config.yaml
arch: "conformer"
model: "CTC audio transcriber"
dataset: "read English sentences (LibriTTS-R)"
train_examples: 15625
time_shift_ms: 100
input: "waveform_16khz"
tokenizer: "word"
vocab_size: 8027
norm: "rmsnorm"
activation: "gelu"
mlp_ratio: 4
head_dim: 32
fused_qkv: false
qk_norm: true
layer_scale_init: 0.01
inner_norm: false
moe: "soft"
num_experts: 16
moe_every: 1
expert_mlp_ratio: 0.5
slots_per_expert: 2
shared_expert: false
wave_strides: [5, 4, 4, 2]
subsampling: 2
layers: 8
width: 256
positions: "sincos"
kernel_size: 31
residual_init: "none"
optimizer: "soap"
beta2: 0.99
lr: 0.0023
beta1: 0.9
shampoo_beta: 0.99
eps: 1e-08
precondition_frequency: 20
max_precond_dim: 1024
one_sided: false
adamw_lr_other_params: 0.0026
grad_clip: 0.5
steps: 4400
batch_size: 64
epochs: 18.0
lr_schedule: "cosine"
final_lr_fraction: 0.01
warmup_steps: 130
weight_decay: 0.4
adamw_weight_decay_other_params: 0.01
Rows from block 4 of a small CTC audio transcriber, named by matrix and row number. Rows with one number within an expert belong to one neuron, the router's apart. Each number is 128 + 32 x the weight over its row's rms, rounded and kept within 0 to 255. All counts start at 0. Numbers have three digits each.
Before each expert's rows are labels from the 100 clips, of 14976, where the router gives the expert most weight on average: "loudest band" is the band of the loudest frequency at the time of the peak. Only what is clearly more common there than usual is listed. The data: read English sentences (LibriTTS-R). In brackets: how many of the 100.
# router: slot weights (model.blocks.4.mlp.router.weight, 32x256, trained with AdamW), inputs 0-63
# up: expert up (model.blocks.4.mlp.up, 16x128x256), inputs 0-63
# down: expert down (model.blocks.4.mlp.down, 16x256x128, transposed), outputs 0-63

# expert 1
loudest band: 2000 to 4000 Hz (35)
router.2:087110089096119107081144112110062195130105170099128149091104102100127185098086193105060077145075116122097085099112093158126158141162186108114142125117070141155178162140143153163155144131113103
router.3:102160118153104124093139124091083142118113108118123104130094089121134150146099122098140130079082126090098066140122108108098151146130115156150088148147100095113148104134121147125113084083127036
up.0:129113147148093118184110068173093112127108146149098107148176158077116111117131088093120137144122111128173142117107031131143118068134142128172118156136144150152173063164162154168191192152094094
down.0:065140117182119093161122086108092116097078136125122101164109167154176115142138072104159124066137061109136128130152145157121116188087159161137094103101188081171130118091111182076124088168130080
up.1:101179089117140135184125123136102139096095122099206165150159137110131093152063134100204146160107098144101122109142175098126162167144180114085127190170152105104122177108133135119108149129148095
down.1:215156102129109065132050161157084137069157133095091121088138085113163123084174149095136175139134183111067083107146157085172227188136129123110107130161106161088119150158118172080119104103139119
up.2:120171139141144123142187127203116153101123079079131036119171124150085122160153081137142110089176119119083118109114083132124213144109072151092134145113131136151219098097126135133117154153123114
down.2:102168102177124089158102111118123148067123124156074135123102097174135093124121123122097143086151082153176160095117126114091149160137145112156115070111117093102164134149111182145095135090123138
up.3:143117143100201136139155139138175142165087146062144151148146095129133120163171110135079107143133153126100172121156112101165147145139132110119111103135111147110143158143069033133135159137167031
down.3:092164135100097210140165147140138100084147162118073116157078155134163143127124154165136124132123103083123072107099151114108105117197190126098135145094154161108141154145090151109131148121107099
up.4:139106101147108112123172087138160216116146124131136145071168178109158161123105077188147177141138190122168197049149145167175216120168116092105165105109146120118157091189042119102123162113147168
down.4:159124155146102146103101164168142133148121113147073145058113117165113121146137126155085076165099105153121148219095102143126112086113135149119107145090141162127120083149133135073150136097191141
up.5:178090152093166145140085157082173150137142072152142141139150111127158170135216040146123141122116135134121126063120100153131174073136148076081149119122120143116068120146122101085133115133094177
down.5:205209126142152150170135136085193214107114125106064168136125096076122110112146156100142109161116181197118141125135078147093131129115134109068097118133160172134093080068108096125071141099156165
up.6:191152084114081145123151140162165141118133084128077128142096120103119134166129154130110169111123148197145167125157185086075218050139136134151151119117122157112138131148131148144132128138140065
down.6:132116174154108152095119088097123142136137134143111159130146139127153120146095174122193125124113148105153163070162126168101100095097132186198114152128102151106148139187159106126177128130070096
up.7:115092083176155102139146111139051109176193094180111145146103100155125129147078141060115130174183121149152153071092106122122122107082109118181140153098086135136093135082169119108157138148149099
down.7:125104088122128134123141153100108193090115141147066124122058147103144119134107109113136135113121020132145131136148128111168135135114141127163131144081148103157098082122046090090116113125179080
up.8:095089073164087081124125139142070139121138128103147039158150109160112138094154142100092162157061157085125091136127099210189131182165180089108055138097177100167143143139088116078151146149094127
down.8:170118147109084142185158133169076142032109131102082189099150190081134119126121070134113128117111086080149114172114100132102088130164185100086060111158156121178205181071143150075122150068131106
up.9:119127073132159117126160076117163130107144101109095114103133115072108116137170168113104127099104077161215118143097135118090095128109187163117085238145102097129158195115123160123085096108098139
down.9:131113087169128131163149111140191157161134141093110085153121161124134141126094170161141137117098104126164135053094160105132157135157170116109152145113188093127161105170116134081121144101114114
up.10:145152129120166107133140134206130220135110114159155147119070170157131098148108175122098107160065090140153186117147140138136106097141065082090130149138155130175125138177147191147124136144160114
down.10:113135181134113181128091088133128100158123158087155158121078132138076119151071152182120125091173118150163140164065143118097115096089133188120154161103144162129208105156120140082102184146158055
up.11:157134127146083145156131079131147156135135168104097111096157101078092165164138144140139107089106120112155125152163197107152123161117125024148101081083170179106083127169184146181095155055139122
down.11:150148101132107125131113087165138113110084151152188142129082120185170070137098111086153122116117100111111074157109153162144123160113138154084120130135148152131165095129120141084180134136153156
up.12:139148127147130120137158109135100111064109157174145152171050100117143059110133218129129105083127106110147108083166108114124130163083181172108077130163089151160104062089111129136084124114061141
down.12:108122131180185141117146171140074172157163168096064107171158145148076129149142112166146094132127146143203122142179178131129166110088111072158141147130067157087136218149119149091127089124159150
up.13:159132127149154131144173130119192096096120131136109173153069150099150102102142074138052141164079127178102129110117167132118148133077165213155171108162170063125150085114138161173145121175111166
down.13:122161133201096043125142123166161108152098173151135132161121073084119090114132145161058118172060127100097114110158140107186126100152173155178120113120163144143135129131070106126162136168154203
up.14:164135153132091163154116133065143151104084135125136182122151108140122200043093104142081142072137200150136076138129149129133143130148133108063176124148156096136182197109122144101084105097100152
down.14:161156157086094116079096089136164170120125153080082060135150162123137066169139089094152131121148091095156100167099156090109115130197122123194106146077075136130124181139127152147086112089091125
up.15:081108125092133116167141125105136092048107139102100141203167185092133131118174147146183077145108084149196141076129083177113114120164182120077132124133140106138113111147108136101143150122155064
down.15:161145137105165116129136126152137074071181093159154107058162133178085132142118079137180163118123094127136112144095148164112142108110114185143087132145158103067142121119095140108137147172133141
up.16:146098150118150164132110116164149108132123101072164128145129173197153083150165148072122058129100187120086151143104080183159139086118116179092104136114129160123127168130094106154151165124160070
down.16:138163165139156167188098113128137140074146097038123167117129159147198169136150065171087108126110125160143120143130096115122076080128131151095123146148072104113113135162146167204114154164129197
up.17:142073150107147163143143140121151121165143133199160162150166161122141085199097126134100109160116140105141153073133092110171207131148125101101176168120132104169189131090073123075144079170162081
down.17:098137139098114090109186086176149101197175104145106102119098092141125148130138149203150147089171134120105159156104108142108094097176061148113088163130070086146124143213136137084122138033138115
up.18:135156099090088113079087102123129137053124133104144118135158139092101131116082155116181115106146090147130064139107074118149066125154136144121125128174093140099098181108156134114154173090063138
down.18:107139148098115145101088119141099103069138104114105140135105098108181179177147126118144174191080161140184172160111154119142120087150144134124157168145091167128093131096158117167131166089080128
up.19:096152129154104186116127101171036095099126182126142129163124116136136118136193188095120145147168091094120145156152149128160158086116192109118119145106135092115080072144169107104117107148109094
down.19:104160120141145090126153137143061108131172129135138135142117129151159171155151096114110152106153172149088082135117057132085197145122097078077120110157128146170106107140135130176144136184123136
up.20:095090102078190118155146137114070070094117062083132123153133099145125116128153083208140128134123134125130168209114181147109113188154143095104102136090100102186099141126142169133119140118142175
down.20:090083146120122180140173137117153128107109084089076123115126128128099137111159116120179121086119202173107116157122129164135209158153120144067114162137161138131133111167199122146167105164188129
up.21:172132185120144102166140105148124130056097113117181138129085145137174057135154083126055124095127146140143153141136201075171099152102070112091128151123119068121101186099179168128156162138084179
down.21:171179068136081179093095140163121149123138122176159115164187182195085069104108119159097142187141123180128169126079118132155132111188093127113108113074120023106116180159157168118149162131140083

# expert 3
loudest band: 250 to 500 Hz (46)
router.6:148093153119103100108104100105133109147107150106135121130109101127048070054169110057148137093132093106096090119088197101132104115155172121149101127118163135115098103094161093136035144124115149
router.7:109137065106159155119093091104123153083079083096167121127170150129145191131114097141079098093110077097138083111129124062171110114115117075146103197084131137083125107097105099095088137100085130
up.0:155150161099123111122130120085174146131160163209117145048156156094127171116116113114154105082141133130112091161085151092131182152148161145144108099179117164125079163138138117156070047172152107
down.0:162164124114072158028189139129111176067121141155129135095081131073173101143099087113121127133112154121127099128077119144150176152157194158113123169163152134158077142122164141064139147155149069
up.1:081104112141201082065198135104149053133091124134109079120121126101090111115124119087100155101113124109098137135090160144111086097135091067165113156146168118091105088050076159157181125085171177
down.1:111141150115106106090071193219165140131143128085116107127102171107137172187130140153111110142157159122066123104088116114147164132118110107166132140138051083127131105170106156071182101126098104
up.2:117144099120151135182125142140180176162133141174134144147088155192132123074092128068167202100170117045153119149107133077115137184098139163161132113135121126131117148148215172102104137140113135
down.2:136106125126083085125146192073135239154150195151069112112094127119123117139144111069165106093138148126141131103101101198085107114094138084120113120154134171103093123126149145114164140153091124
up.3:169138107096176118117083105079202163097120137077164189139115151140136101148099158068108189118131184106163190119130152104146100076122108118117107127111038122063099140170117130123075124131104095
down.3:152129127109098145126176159107132145116128225148116093139170113121139120151146187112071181149164155137146156127130115112134148128159097132101149137122139161143098174102119138098080178105105165
up.4:078165100154140138063081147126131115063129173104150143095128110108123157137121156136150167116105114172108135072138159146132108148142067109105084112085150112134098126075116122140093167100143160
down.4:093138117136141167168168095125172149206102130121093156146066118147165142081110150125094109117153114123129123179160092133142129120151176102140146136117096157097127191173124134148116118117164130
up.5:175109162129074178218142077140136083142108119176123178118116124124088164152095106024117164128154133158187144099099127106123010097123123156104135169175142170173232069122088173162089108099080187
down.5:109142096092186160112188108059159108085122092093089123156123152184137130076149136143172091175109155143103123129124149053107097157114118135128135131121131091148128129093143148111119120198102098
up.6:126102164077170116137121133164121079147123059141123159085183148151089138125106096169140137108163131128158155075135114153103181139129114120090166147155162071101125203186161100132103161139106122
down.6:153154114114180141128160141094136158114164192169175137131148136138118094148095119094125107098120080138117181135142165121116127110074141154161121172118157132117134159122152113153138022167140170
up.7:154125137130142181150174141112145169138123111132088142089127144144127157119134092144110113104119065084136128101171133159113123138054122082127135110118106138147029103177131141128163172113179146
down.7:138162091118141148116094124092106167157068098159112146101121090115106118131158147100153147162089097076131132075112170195125150154196132113140126153137118100118131127142088107180076080119158127
up.8:075132102132121131193116156111136140129135159119157145184162133185169111125088073093130159104102164123143117152148164132164139086180171165121124119112098151115149159119118100123064081082117095
down.8:184063118114131147130095151075158144157164129153154141120131143090135090139094153170115136147198132124164158154141123175107096130082109133135105163125161142128084098109110140050164127101106113
up.9:098089127099146110136147142134096099130185133063136102088163123160092212116129122171140101088149142122134128104165130141126111120128170133084179129126177197185077103156090109061121135132125107
down.9:153086109093118177112151140149082114156150130141108130132106194115150095142099188151212137121133085110110084089128116091108123145100103140101154161116126133125167122138124201068126101086081129
up.10:131113090071140127137095112147062141166166145155126097104102160122084160173123105156212171135129155162160106113080157148176168118124140157155130097089128119157148133105126116138118120104144065
down.10:145107064133144068158137128110142079127069140136153144126125145074163149100101134088173119083072109087142180189142134119215067121052143116135098153128137133142079144171108144154129128144173126
up.11:163141100138138134173106132125097114141082188146123140110112107170158162110081168134156173136161084160118126173115116144121178106184192130110115117162135117118137144107123139090122101153159131
down.11:102065147151124077098101128208187082126114098146084143148153134133150086106049113143125126155080074110073093103163142076165070159132192124116135103133082093135108077190148129071148095145136091
up.12:082125134090095115174139129127185118096169083143108240105221114128134111158184075096113097132120145156136096033124146137193036117147167157115119136100142194137132160119160110108151137113112147
down.12:201170141081123140129091132042145128161084125129173161087122138126117214079110130172117111142121182142094134128141105163131140123088178117110088128116131146074126104114089181160117090100136162
up.13:152122117153149101123168170116099164158106097155127105148140121122118118111174123189103122151078118123087077122108163143150136101149159104122163125154144120143149193126148145084203133113137091
down.13:165096151110168085155091171096186122154140084112153129120184136072188135097157134149101131064068128102105088158105108140116141160121113126159126072097167101190145086131104158169156151134095038
up.14:087140131144127088140151134130131117101105125136151118072094176122038161113181075116165093167134129118194176152118196093125089109100107158160165166115101125171105149195165141141117140135198124
down.14:119187112137112093088144117127059114135102055177097143151097170139125171106096128125152165136171164219120142143111178111140097158154106062139131152086116116134131106164091208124140160147121177
up.15:122049142144128109117150167118108130140146140141114123135157124111143137105136148115134128118126122100115103138136152138173053139140168147172195144126164074076074154115109058110133138144047092
down.15:101157086133070170140205105104129141083090089112115100123146138116067127147129088116074117080151139088152103138110059094217147081078129125139098131125135076144148133098147066101127101142086157
up.16:132104107152111116149108141133100125150158138127090071154112183063192144177181124126139080096131119156124175056055160139161109134148140140152144180144082073159123170126160110125158064109111147
down.16:159163154141159045155097145182129106159129101150136121104101102135150062153065080164176159131068128113060116067087061111131144139116112158112123090128098124172088106129149157110119113126096153
up.17:160173086110156138087093115133110126116087115107142122123109133126195149148078120096158170109111133178147169126109074049067103147127161096134128083136142113126101080133188064082153182149143174
down.17:162122170090153106060135137158100194124088145125132152173121170137118110156136119080193069164140118125080168157133129158121105131205126158099072124127068163157100138111190132088129144135148137
up.18:135104140146156151139184088079172111129095139152120117114101159108165132152110146143152127121091139136074130122084158169160144149090123167150169097171149174145123159094060138192133111111159133
down.18:118112129180136122099113120134156154108073093162140127126150214086031158160191086106148141112124156124136128070080116121125148132040129053131143135167103135122108128149114134109184100143091161
up.19:155121154151131136172145167086145079191133156144133175062137087180112149103108113124157175199089092143159124114106101104092104124140185169129113181125096131094184116111121134161094113129108112
down.19:128066101138089185120144145138167130081181134131120099150120176178108128073167143172110164122126134083124132147181065139092227168086113148085155133175200173108130127148158148074142086076165161
up.20:115152091145111130127115096090144089170094148140158127082140111154097139131118154186126156102125071107140106116128168087110177165093091107156098105114165173081110178045140083159147152138126132
down.20:147197188118098112071144122156102110146127128111133108164106137078110119107162083136131148162147137075111135179123106140112166120160112149107167149150148082135107153165174154169166029116152160
up.21:146123154171135112128108106129172141089182096133096135117147151091089145091178137188114158148075219143023087165117114146147125102135105112177098157112054171132167140126149123088125144056101134
down.21:109089146142089122138085131158087132130140181090118169144148102111097161138101122139137152040110117108104195128107176142080174112123067149083117172102146096138119097077090120098134134141156151

# expert 14
loudest band: 250 to 500 Hz (37)
router.28:055082112100089104116159079094142081132102133062119099147154150137133116171085138090166119140135184095076106105085114132117161091086082157122091079128103135128127121084087115104130130137051104
router.29:100098156075147145138133090137137109116130146145146109078137120127117054080081107109105147073130142122096101133068097136137150158115087132161107160118104084111052127165088128131102125165126134
up.0:172067110113122160156136157139133101083129071127127100104107116140175114076066093136161168117151160106112131135077058162139121103168097144146152109050106091106105122181078224051119152109117109
down.0:115155094114199131144145121083125114215175120115147112081127101140176088158113133141119165101155134143148140164083106158136214147077100153084156167161150134103104223122140099141166164121025110
up.1:164107097105109137095118123128135109099168147171078092150138118157151179135136163111102079096092096106133102112090135087141127101170116191184137114126180160145065068164110156102110151156090184
down.1:166116111096088130120113135129126114118164156101135121150167155090103146123161128160151142090115118096125115141175103125148180125114177081179132089100111107081124098102158143118150089115081137
up.2:068173119169181163161172168109095120118154155123174183133109084083116096103135127095078112133105175138086168078140143136156129137144138091136080138124113119109063101110162093117116038066109110
down.2:169130112114111187158117084097163111115128109167088137156121087075073131110075108147165107134135106147153131143182077172071110184107097130069181123109209152136132146144122088116118194158144155
up.3:137156125200095132103112167161086101102062161134085135134141175090147141035118110101136149067123105114143171107109210138161194185135093108128126141163107154164086141175199130112159127181097102
down.3:137103114127104121187120138201091162111143144119102185076088098166126142102161143171096138145158133130117096137155198082088097108125070127078104078163166179141076100066115141117131147102130158
up.4:124135178133090115107109079103118082105072124107101069104101125100174107129164042126127121070143153163114117162131091090128127178135125123150124137130194160182140160158139117130098189118132182
down.4:101114094203180120176126149163122177161091156159137111131110126145097166215122147146076139113167090094133147154130098081140170149148130148124123132130129136157137174153146125151080074195128097
up.5:121076104090169160095126168095066157146155130108172160113113150178132131130138146141163142142117117129108128109143112134156092143165135148086128135076134139113140101147221119143136160142127101
down.5:092172146132136126141164061157123107197129132126143142106154111119092097149114113149120131092160107155080173093162123084091153095157087116115090083144029145078072154109142134067140138109126133
up.6:125166129106128148186121089112090061122093188143104123149158121170102125128111078112095157129163090093123129194135127092088164130143080122180142111103191159099117182147097162108123066142076085
down.6:095158173093137100139090127133132122150141108171074140120072027152129162154100067174127183105144146120116085088117170111077182136096102169111146107087108170094088129133132063182128149176122119
up.7:160177162138128149123167100137147130164116171120111136182103107150115176131162207135109129094088177124180151142084178118095147101177169110076133138100156114106153103100101113092144108144184135
down.7:136090118121105159141148112109088110153121170169108165194082139069149126115117107138163130185186072095115096131102183122180073181125168136078085166127172101108150099108085149155102159166135095
up.8:102219166166112093133155080128169109129123130144150133111079123157114094167079140137192123168149196174151153111117087131102096176142132140133100125084052123156068151146195172113159076141128117
down.8:127120126109097149157190133109092093128107148149119146139092192149079155180116080101147106143116116146145082111121150122161127164111153130134119067101124081100107174152178159171119048115081135
up.9:121112123146134133155133143113158043122117100086176140092144125079123178150140106142158164099135112178066182124147070159121121122143169196143147121130161125137171131171101096091122194108112106
down.9:128126170160144129129037105089160136129101079119146075180131088135156182118120087082122115132154182170130086053131143083159098081113156135163157136116129083111184126155150123065114107107107096
up.10:172093108144100094122156050158136129107126175137105139171167132063201143103127174109173120125169148122125092190099160060062116174135120089144128120155160121137185102168117099122130094095110194
down.10:120138108095101142106109176099049202156138160166122161073123122163138108133128131078134149164130058131137170116148064169097185146191128168154147155085123114137177102132097151167146142135118149
up.11:116075181149127151103143093154110145148126121100170154141080170091085138129089110158088146174073118142099067149135154121193124148152118122083129117129083126155110059109194167177156115184129180
down.11:124086091124091158100140133184140112099153093125111085122143134118140087108111076074145124072128081141097151145146104104127103142152120110097113100181157155140168155110130159157175140055099115
up.12:138122102124131104088161113148073127121160164123140114148159148170051093112093144163118114087087110123179146061102141170126126103102090082182098062102085164093178117122106141099090109130083143
down.12:104121160155128145225143126128190154113103170113086083130157132122153101127099192133161125112115118169101091125154151109124195034200087172140145067135139129130108148123157121102106092100120134
up.13:088094176118102173158164121114114097153126135120137102162056134124129106072124125145116132134125126093044134161154099132076132089125082101113086102120167121113167095180069096090161164087083151
down.13:076153135156185175109096142151132089183101189072039144086143166129099162116137211130107169124178147148077162085120056155081153140126091140108125115137083160127122120110114100092122113138130105
up.14:112085149145141118107143131094070145090183099117162109106132112115107147195135135141145087033114125100131150123097126129127129134159166113119120131107174123073162083175157147147108148144124045
down.14:185111089106151130125145088149111122232190171150083115160115070135146099107111159197069163129151116126104150160087112134053114134131100173114095124188145126122166070153139164080116134125130130
up.15:158079102102159097119099134132155108102122119107112184151115134176114080120138066097121150037080126164063155148134200111118120133078140110156141077113111128145132102165121161180149131114151150
down.15:127095156142103095118108090180141116148122107091163088141134147128110193158119128107107066143113071148217135149109074138088163146124189114102140107091107138142151160065068159178112139136114151
up.16:091115121148126106127135125041209146155117119063124171183137203124121138117156092155100086106147168154069105113144146112115146063181130160078114127097135153122124119131079144114129115106078134
down.16:096170195154112149109118095180123099197106173105114118120111152155166136144067180087114163170163068157132111105149111052108118112139133087059165103109128143096090126168132151146109147130088168
up.17:095126116055166150108128116153126163148169107172077092140161133080121171141147205166142128168087139142102117175144116157121109176133166157129096116161186110134079120067130140194133159145099123
down.17:172128152136090137061097130130131111080063145109166151133162123148124151142170137102189100073162117112069177203132093114140071154141100129123121129117125108150120136143104100134140090060164128
up.18:142107223155130131119116123185110117156190108181124126137142123131103077179111111116142159181102128134122203136119171152088137137149130209128086153175148117124151137074128166089137090055088110
down.18:106099165131091127081157171080159060079105163154101146152142185128118175139109195150136147122163108103156142135143145185153087149104068107142110137150145141163120080114115080099182106131094130
up.19:117156163097110135137115140137194020134113103137126141148143140142146093152100184103212108127135154119070063109076065109143085139147098106103178153153105112111149164103168211144142141097175117
down.19:123110102144188149183205158135089147140144097172148190116120174126067148159131156081077125143123134109155113107133152139112124154180095129094124085148113145089109174115100167082156095149117064
up.20:101121150172110136089099131122092147153104169082128098151124144119079126111126142094127109120101045132158137073123107161152157168100128030139155102168126099163090200195113147127071063111088135
down.20:166107097151131155148129137043130177189185112082121176166191124089104140146141155183150091148121157142055152131096096154058068121130120112085137102094128142158110115139111140090126134169136152
up.21:144212091133069074190121149159176082108131101136096157142161104109085231119091163138084187118069156121115060113170121141055096106138094139128104133109106125090151095161141165091086148135092056
down.21:170115129144149143136131076137105087107090119132128074129168157096148128136204116162094118115151161126123110133187152104129160161108122162170173117142175085091185083134070104106227136078135174

# expert 6
loudest band: 250 to 500 Hz (38)
router.12:131093115112108101077174144081071143128103191124094120096100073146123098131154142125134123130136118140120085111129098182161124073115065160177146139165101184156153157102184137113082160134076076
router.13:126120142120135118066117088146123141072139078140137104112076101149119140127109136153066123068121139063091102068094096086119135104107061100096098122153134111149146120136138135148137089092113079
up.0:127090107094168123124158110177139163078104157139130076139095079163154152098112096126083166111104147128096161074148164139136122117084231119112116090211152106141178120103136111122117147115101079
down.0:140165088136126042171214142115108137116143098137112094079099086138124084143083137125098122079148139110121086089158129090132102147148099048162086116151165171169138173141079169130072130088157151
up.1:135140078147110139097143116153097139139156159199126104149160116128110129135096111155142171132110088104105126124096171179116074109185141186121142134149165134124108085117137090139093079049074180
down.1:103171183115128075084135131166106180092117120116147109117164114077136187114130125067098154085149170091117069130126121121138174125134150174138186093139135185138121091106150144150089076112167161
up.2:098095167124108115167168110070118205118124122143148105117144129082108104106148080105115145144121119150079098130165112140119215091146117048181098147091080140134125152119105125132089134120211081
down.2:106086150150161218125086109073177098119107142131100102162101141076132105124132098084109089132136130133181179132073120078182124146165115118151134147105129100111140172118117092150099126181143131
up.3:181181145128169117134177056138191172119125190137104131168120122156131131089095153142134167188122162118093075162151151121122136113156139107179140157124099101125139108069058091183106191139213086
down.3:128174120118151113144071126132110117105064135106124185138143132125138153169137113054090152145122146161165132113103112115103058140137116136148107138124132090117142057098104152121112060134098135
up.4:092112141164126181063104091139144115166116148144184123097081138132127063130105126181149109144133126141147121169132168133144094132133142157091141134109154108099120096064088098077111096122101145
down.4:133110101136123152078157128150113083139099134093166052132166152185150092102100191092158159128124129082130143110159124106085141147149106140136110135135172191110169147102163078119128127133108173
up.5:151154163101110108106116097135145119158170142167143113125105166139170103172167158110150163209111152068136140144136146158129037186157076101071101110163149141113124171138139160141141126126172117
down.5:158156158156150161107119125151146213156131192129105136155202163085131163159157092108152143126135126124168197108145106186111082194129118140118174141103057104170190110131152150149118086143114162
up.6:195142110113209104099130105108155115100135150159137173141164108119104098153100150161149089134140110171121112170119093136170120103136169148192117141086203173083163116096085147142091155131159127
down.6:115105124138093140164102158048095120121147091126126106120168113149128142154088113084092112155170086138153101110165058161192106103133161133170126108158158161157147014095132126178147142114117110
up.7:129136110113158100149106091147098105134070151184107087047059070141114139057099096119119163199123129121198087144206154136131140142127145077150114154109144144101102119119128164167134139116124157
down.7:135063111116120153158121142081094112123144132111163159110103109142117149123133043075127062089086174114203096155130120117135077129108095140129142145168178148167165153107137071113107141150080164
up.8:159184124153119107110209135122131171115126124162128157115120137097140115168130094109124232115062074133109148121114140074129056120117171118081076137113122157125114185124141068106110167119075136
down.8:130130097154144156130172083155142178107070138127114130094141143111136129098117146141128121161166113116127121050121146111127130157149137164160126153149154123157082182129104150104119114195068150
up.9:118114200126086091121152126072133132130144115133125093114149138143138203084152181138091115056153172129109123092145155174106129088162094128063148116112110107121169206170113146167179177148124144
down.9:134082159145158144151155114133132077085143116140136123096133117141154111095113149063140079116170099132090067188120110123124140112103074102125142155127124085159210152120158090079098142127122113
up.10:144117116143092157187098079135129175106133082060167166125111130102129157168132166154119110113152144139187148040091103158144140096092145175136105109133172146101124128136153143121121096123128186
down.10:120072117070133145169147183072132140114103155154116086138110195125127141125135187171166135132158139121164099119140105130111165102165129062078147182168139139125136129134144142128136148108153157
up.11:048153191123124156122101118145114169114162083073125107121119166142141141104119113100079077071057101106182173093109062117107115133107189089175151105130140161129133142153187108169127111173129168
down.11:174131092131167163160142155157144138176111064153137142096139143121087168125129102133172107144086065116118157161116163105160141178126145116176133153158129160121131203159084086109149115151136145
up.12:134140132057143131095108125176119139091149196148103136151122141141181114119147154109120120185109188197162184130149145092137145066187070139100169154129127079118110133121149147125143164114106130
down.12:097176079125149117172100097231131069182117086149117174132093121123084146116145133140167084164166171136148144088165128177135127168192148100072145133126126158112114148070132111124134194148170101
up.13:082124133109077088127162136078146143118139062070122096130113072043118110092129141073142120110124129172084083103107127168122164057143102130140089155104155174124082142165174149117150086135102131
down.13:146162143122114151144158103061155111141083085124131057123103147107132105118158113145130132088136102150112160150102109122102175087137110124197109145160143184133070144167091122191059131080149108
up.14:140097132128102162144127159136150085109098173189157170110159171111000136121148164090091144111149127099161086167111081151161122173129120110152109099117096112155134105126109166196102107117104115
down.14:129187070119139098091097164118167141084159149156104122145161100142171127098125155183136133123099162121168132118109097140056127077090142121145083128131133187121150182083052133146080133083107077
up.15:125102166141165105050205164111098112096072075143159188128146127130161063160150201112105115132130141131098118053157144157127100174091150135093177167098094151160143131163085095128148156088079103
down.15:117113148097162106117122103083127075152095114097080140131126169065133090143153139126135131106080122106106099160076157174093061116117110102152193128156108128102080088176138138110072184190124126
up.16:107077116144160119114075134133119069107138160119078121148163110122169135117169173082097191097137145083196119154136135143134113139143100136120126138137156101135156138133178121143117150135137155
down.16:138102158158130086131158098120098139151119123101112057135149079130087170139073167110155077094147190080121119084133130112159080150101135133118153078139168144133108142126197148123218121084143133
up.17:109136128099111139077150065084127076150109169134151137134119093154102161117100071121183127111150152091130074129115139171099172136160151116166131140149181120201109167107088193105122108180144177
down.17:103072205134115115133154117096094098016150104131117175158151150098093093148152189102166102131110141140114170129148148073066149124141155131107129118150146117118178080126132104161129152126067132
up.18:110138104070111164096158083127069124160116144160069097115154131118109077149142163116144184130111109164102125102151125084147079142170099128127143140096153151145179126143118143102117129131091123
down.18:099173082125135166083112077118120055166110021067167143122143121135107117121124127149116094118120136077106160157097085115166104126082096086138140139131119077122143049115156091164115109184146086
up.19:120102149143130130125163151121133117114121137113150128045080097137118079137125206116101144123187112157145093114146168129125049132071115083075128113106071140127100089180156077178185127103158137
down.19:085101103158107176143142098071093104132114129120157189140146112116186163113137111139000161096093179080098130108109112109086152141136107109089154139113102089136156161106129152169097165126130145
up.20:149065109190174147154125133121148156046127157118112102125095109150119116096156157125156104109132165110151112130176099150099075077109132164145094142149186175151107115123133093110131213178099063
down.20:137164133129123061132065161115090183107107132093173183079093143139131123110143162073085092168131174156178139105157115141188119128102142109158117097098162169191142046141132103078118112171146195
up.21:113099102089151148106141140112125131140111154100131123158085156183179104144171120136139137087174111140108149080144130131162105113095227105140150088128100147113155108164122140108156086131124110
down.21:142110084119081111116092142126186165161137102140130106083091160145086147132059159137121165131126096143120144106098156106122084146101170093116132103096069181152077147136152087165169182130105147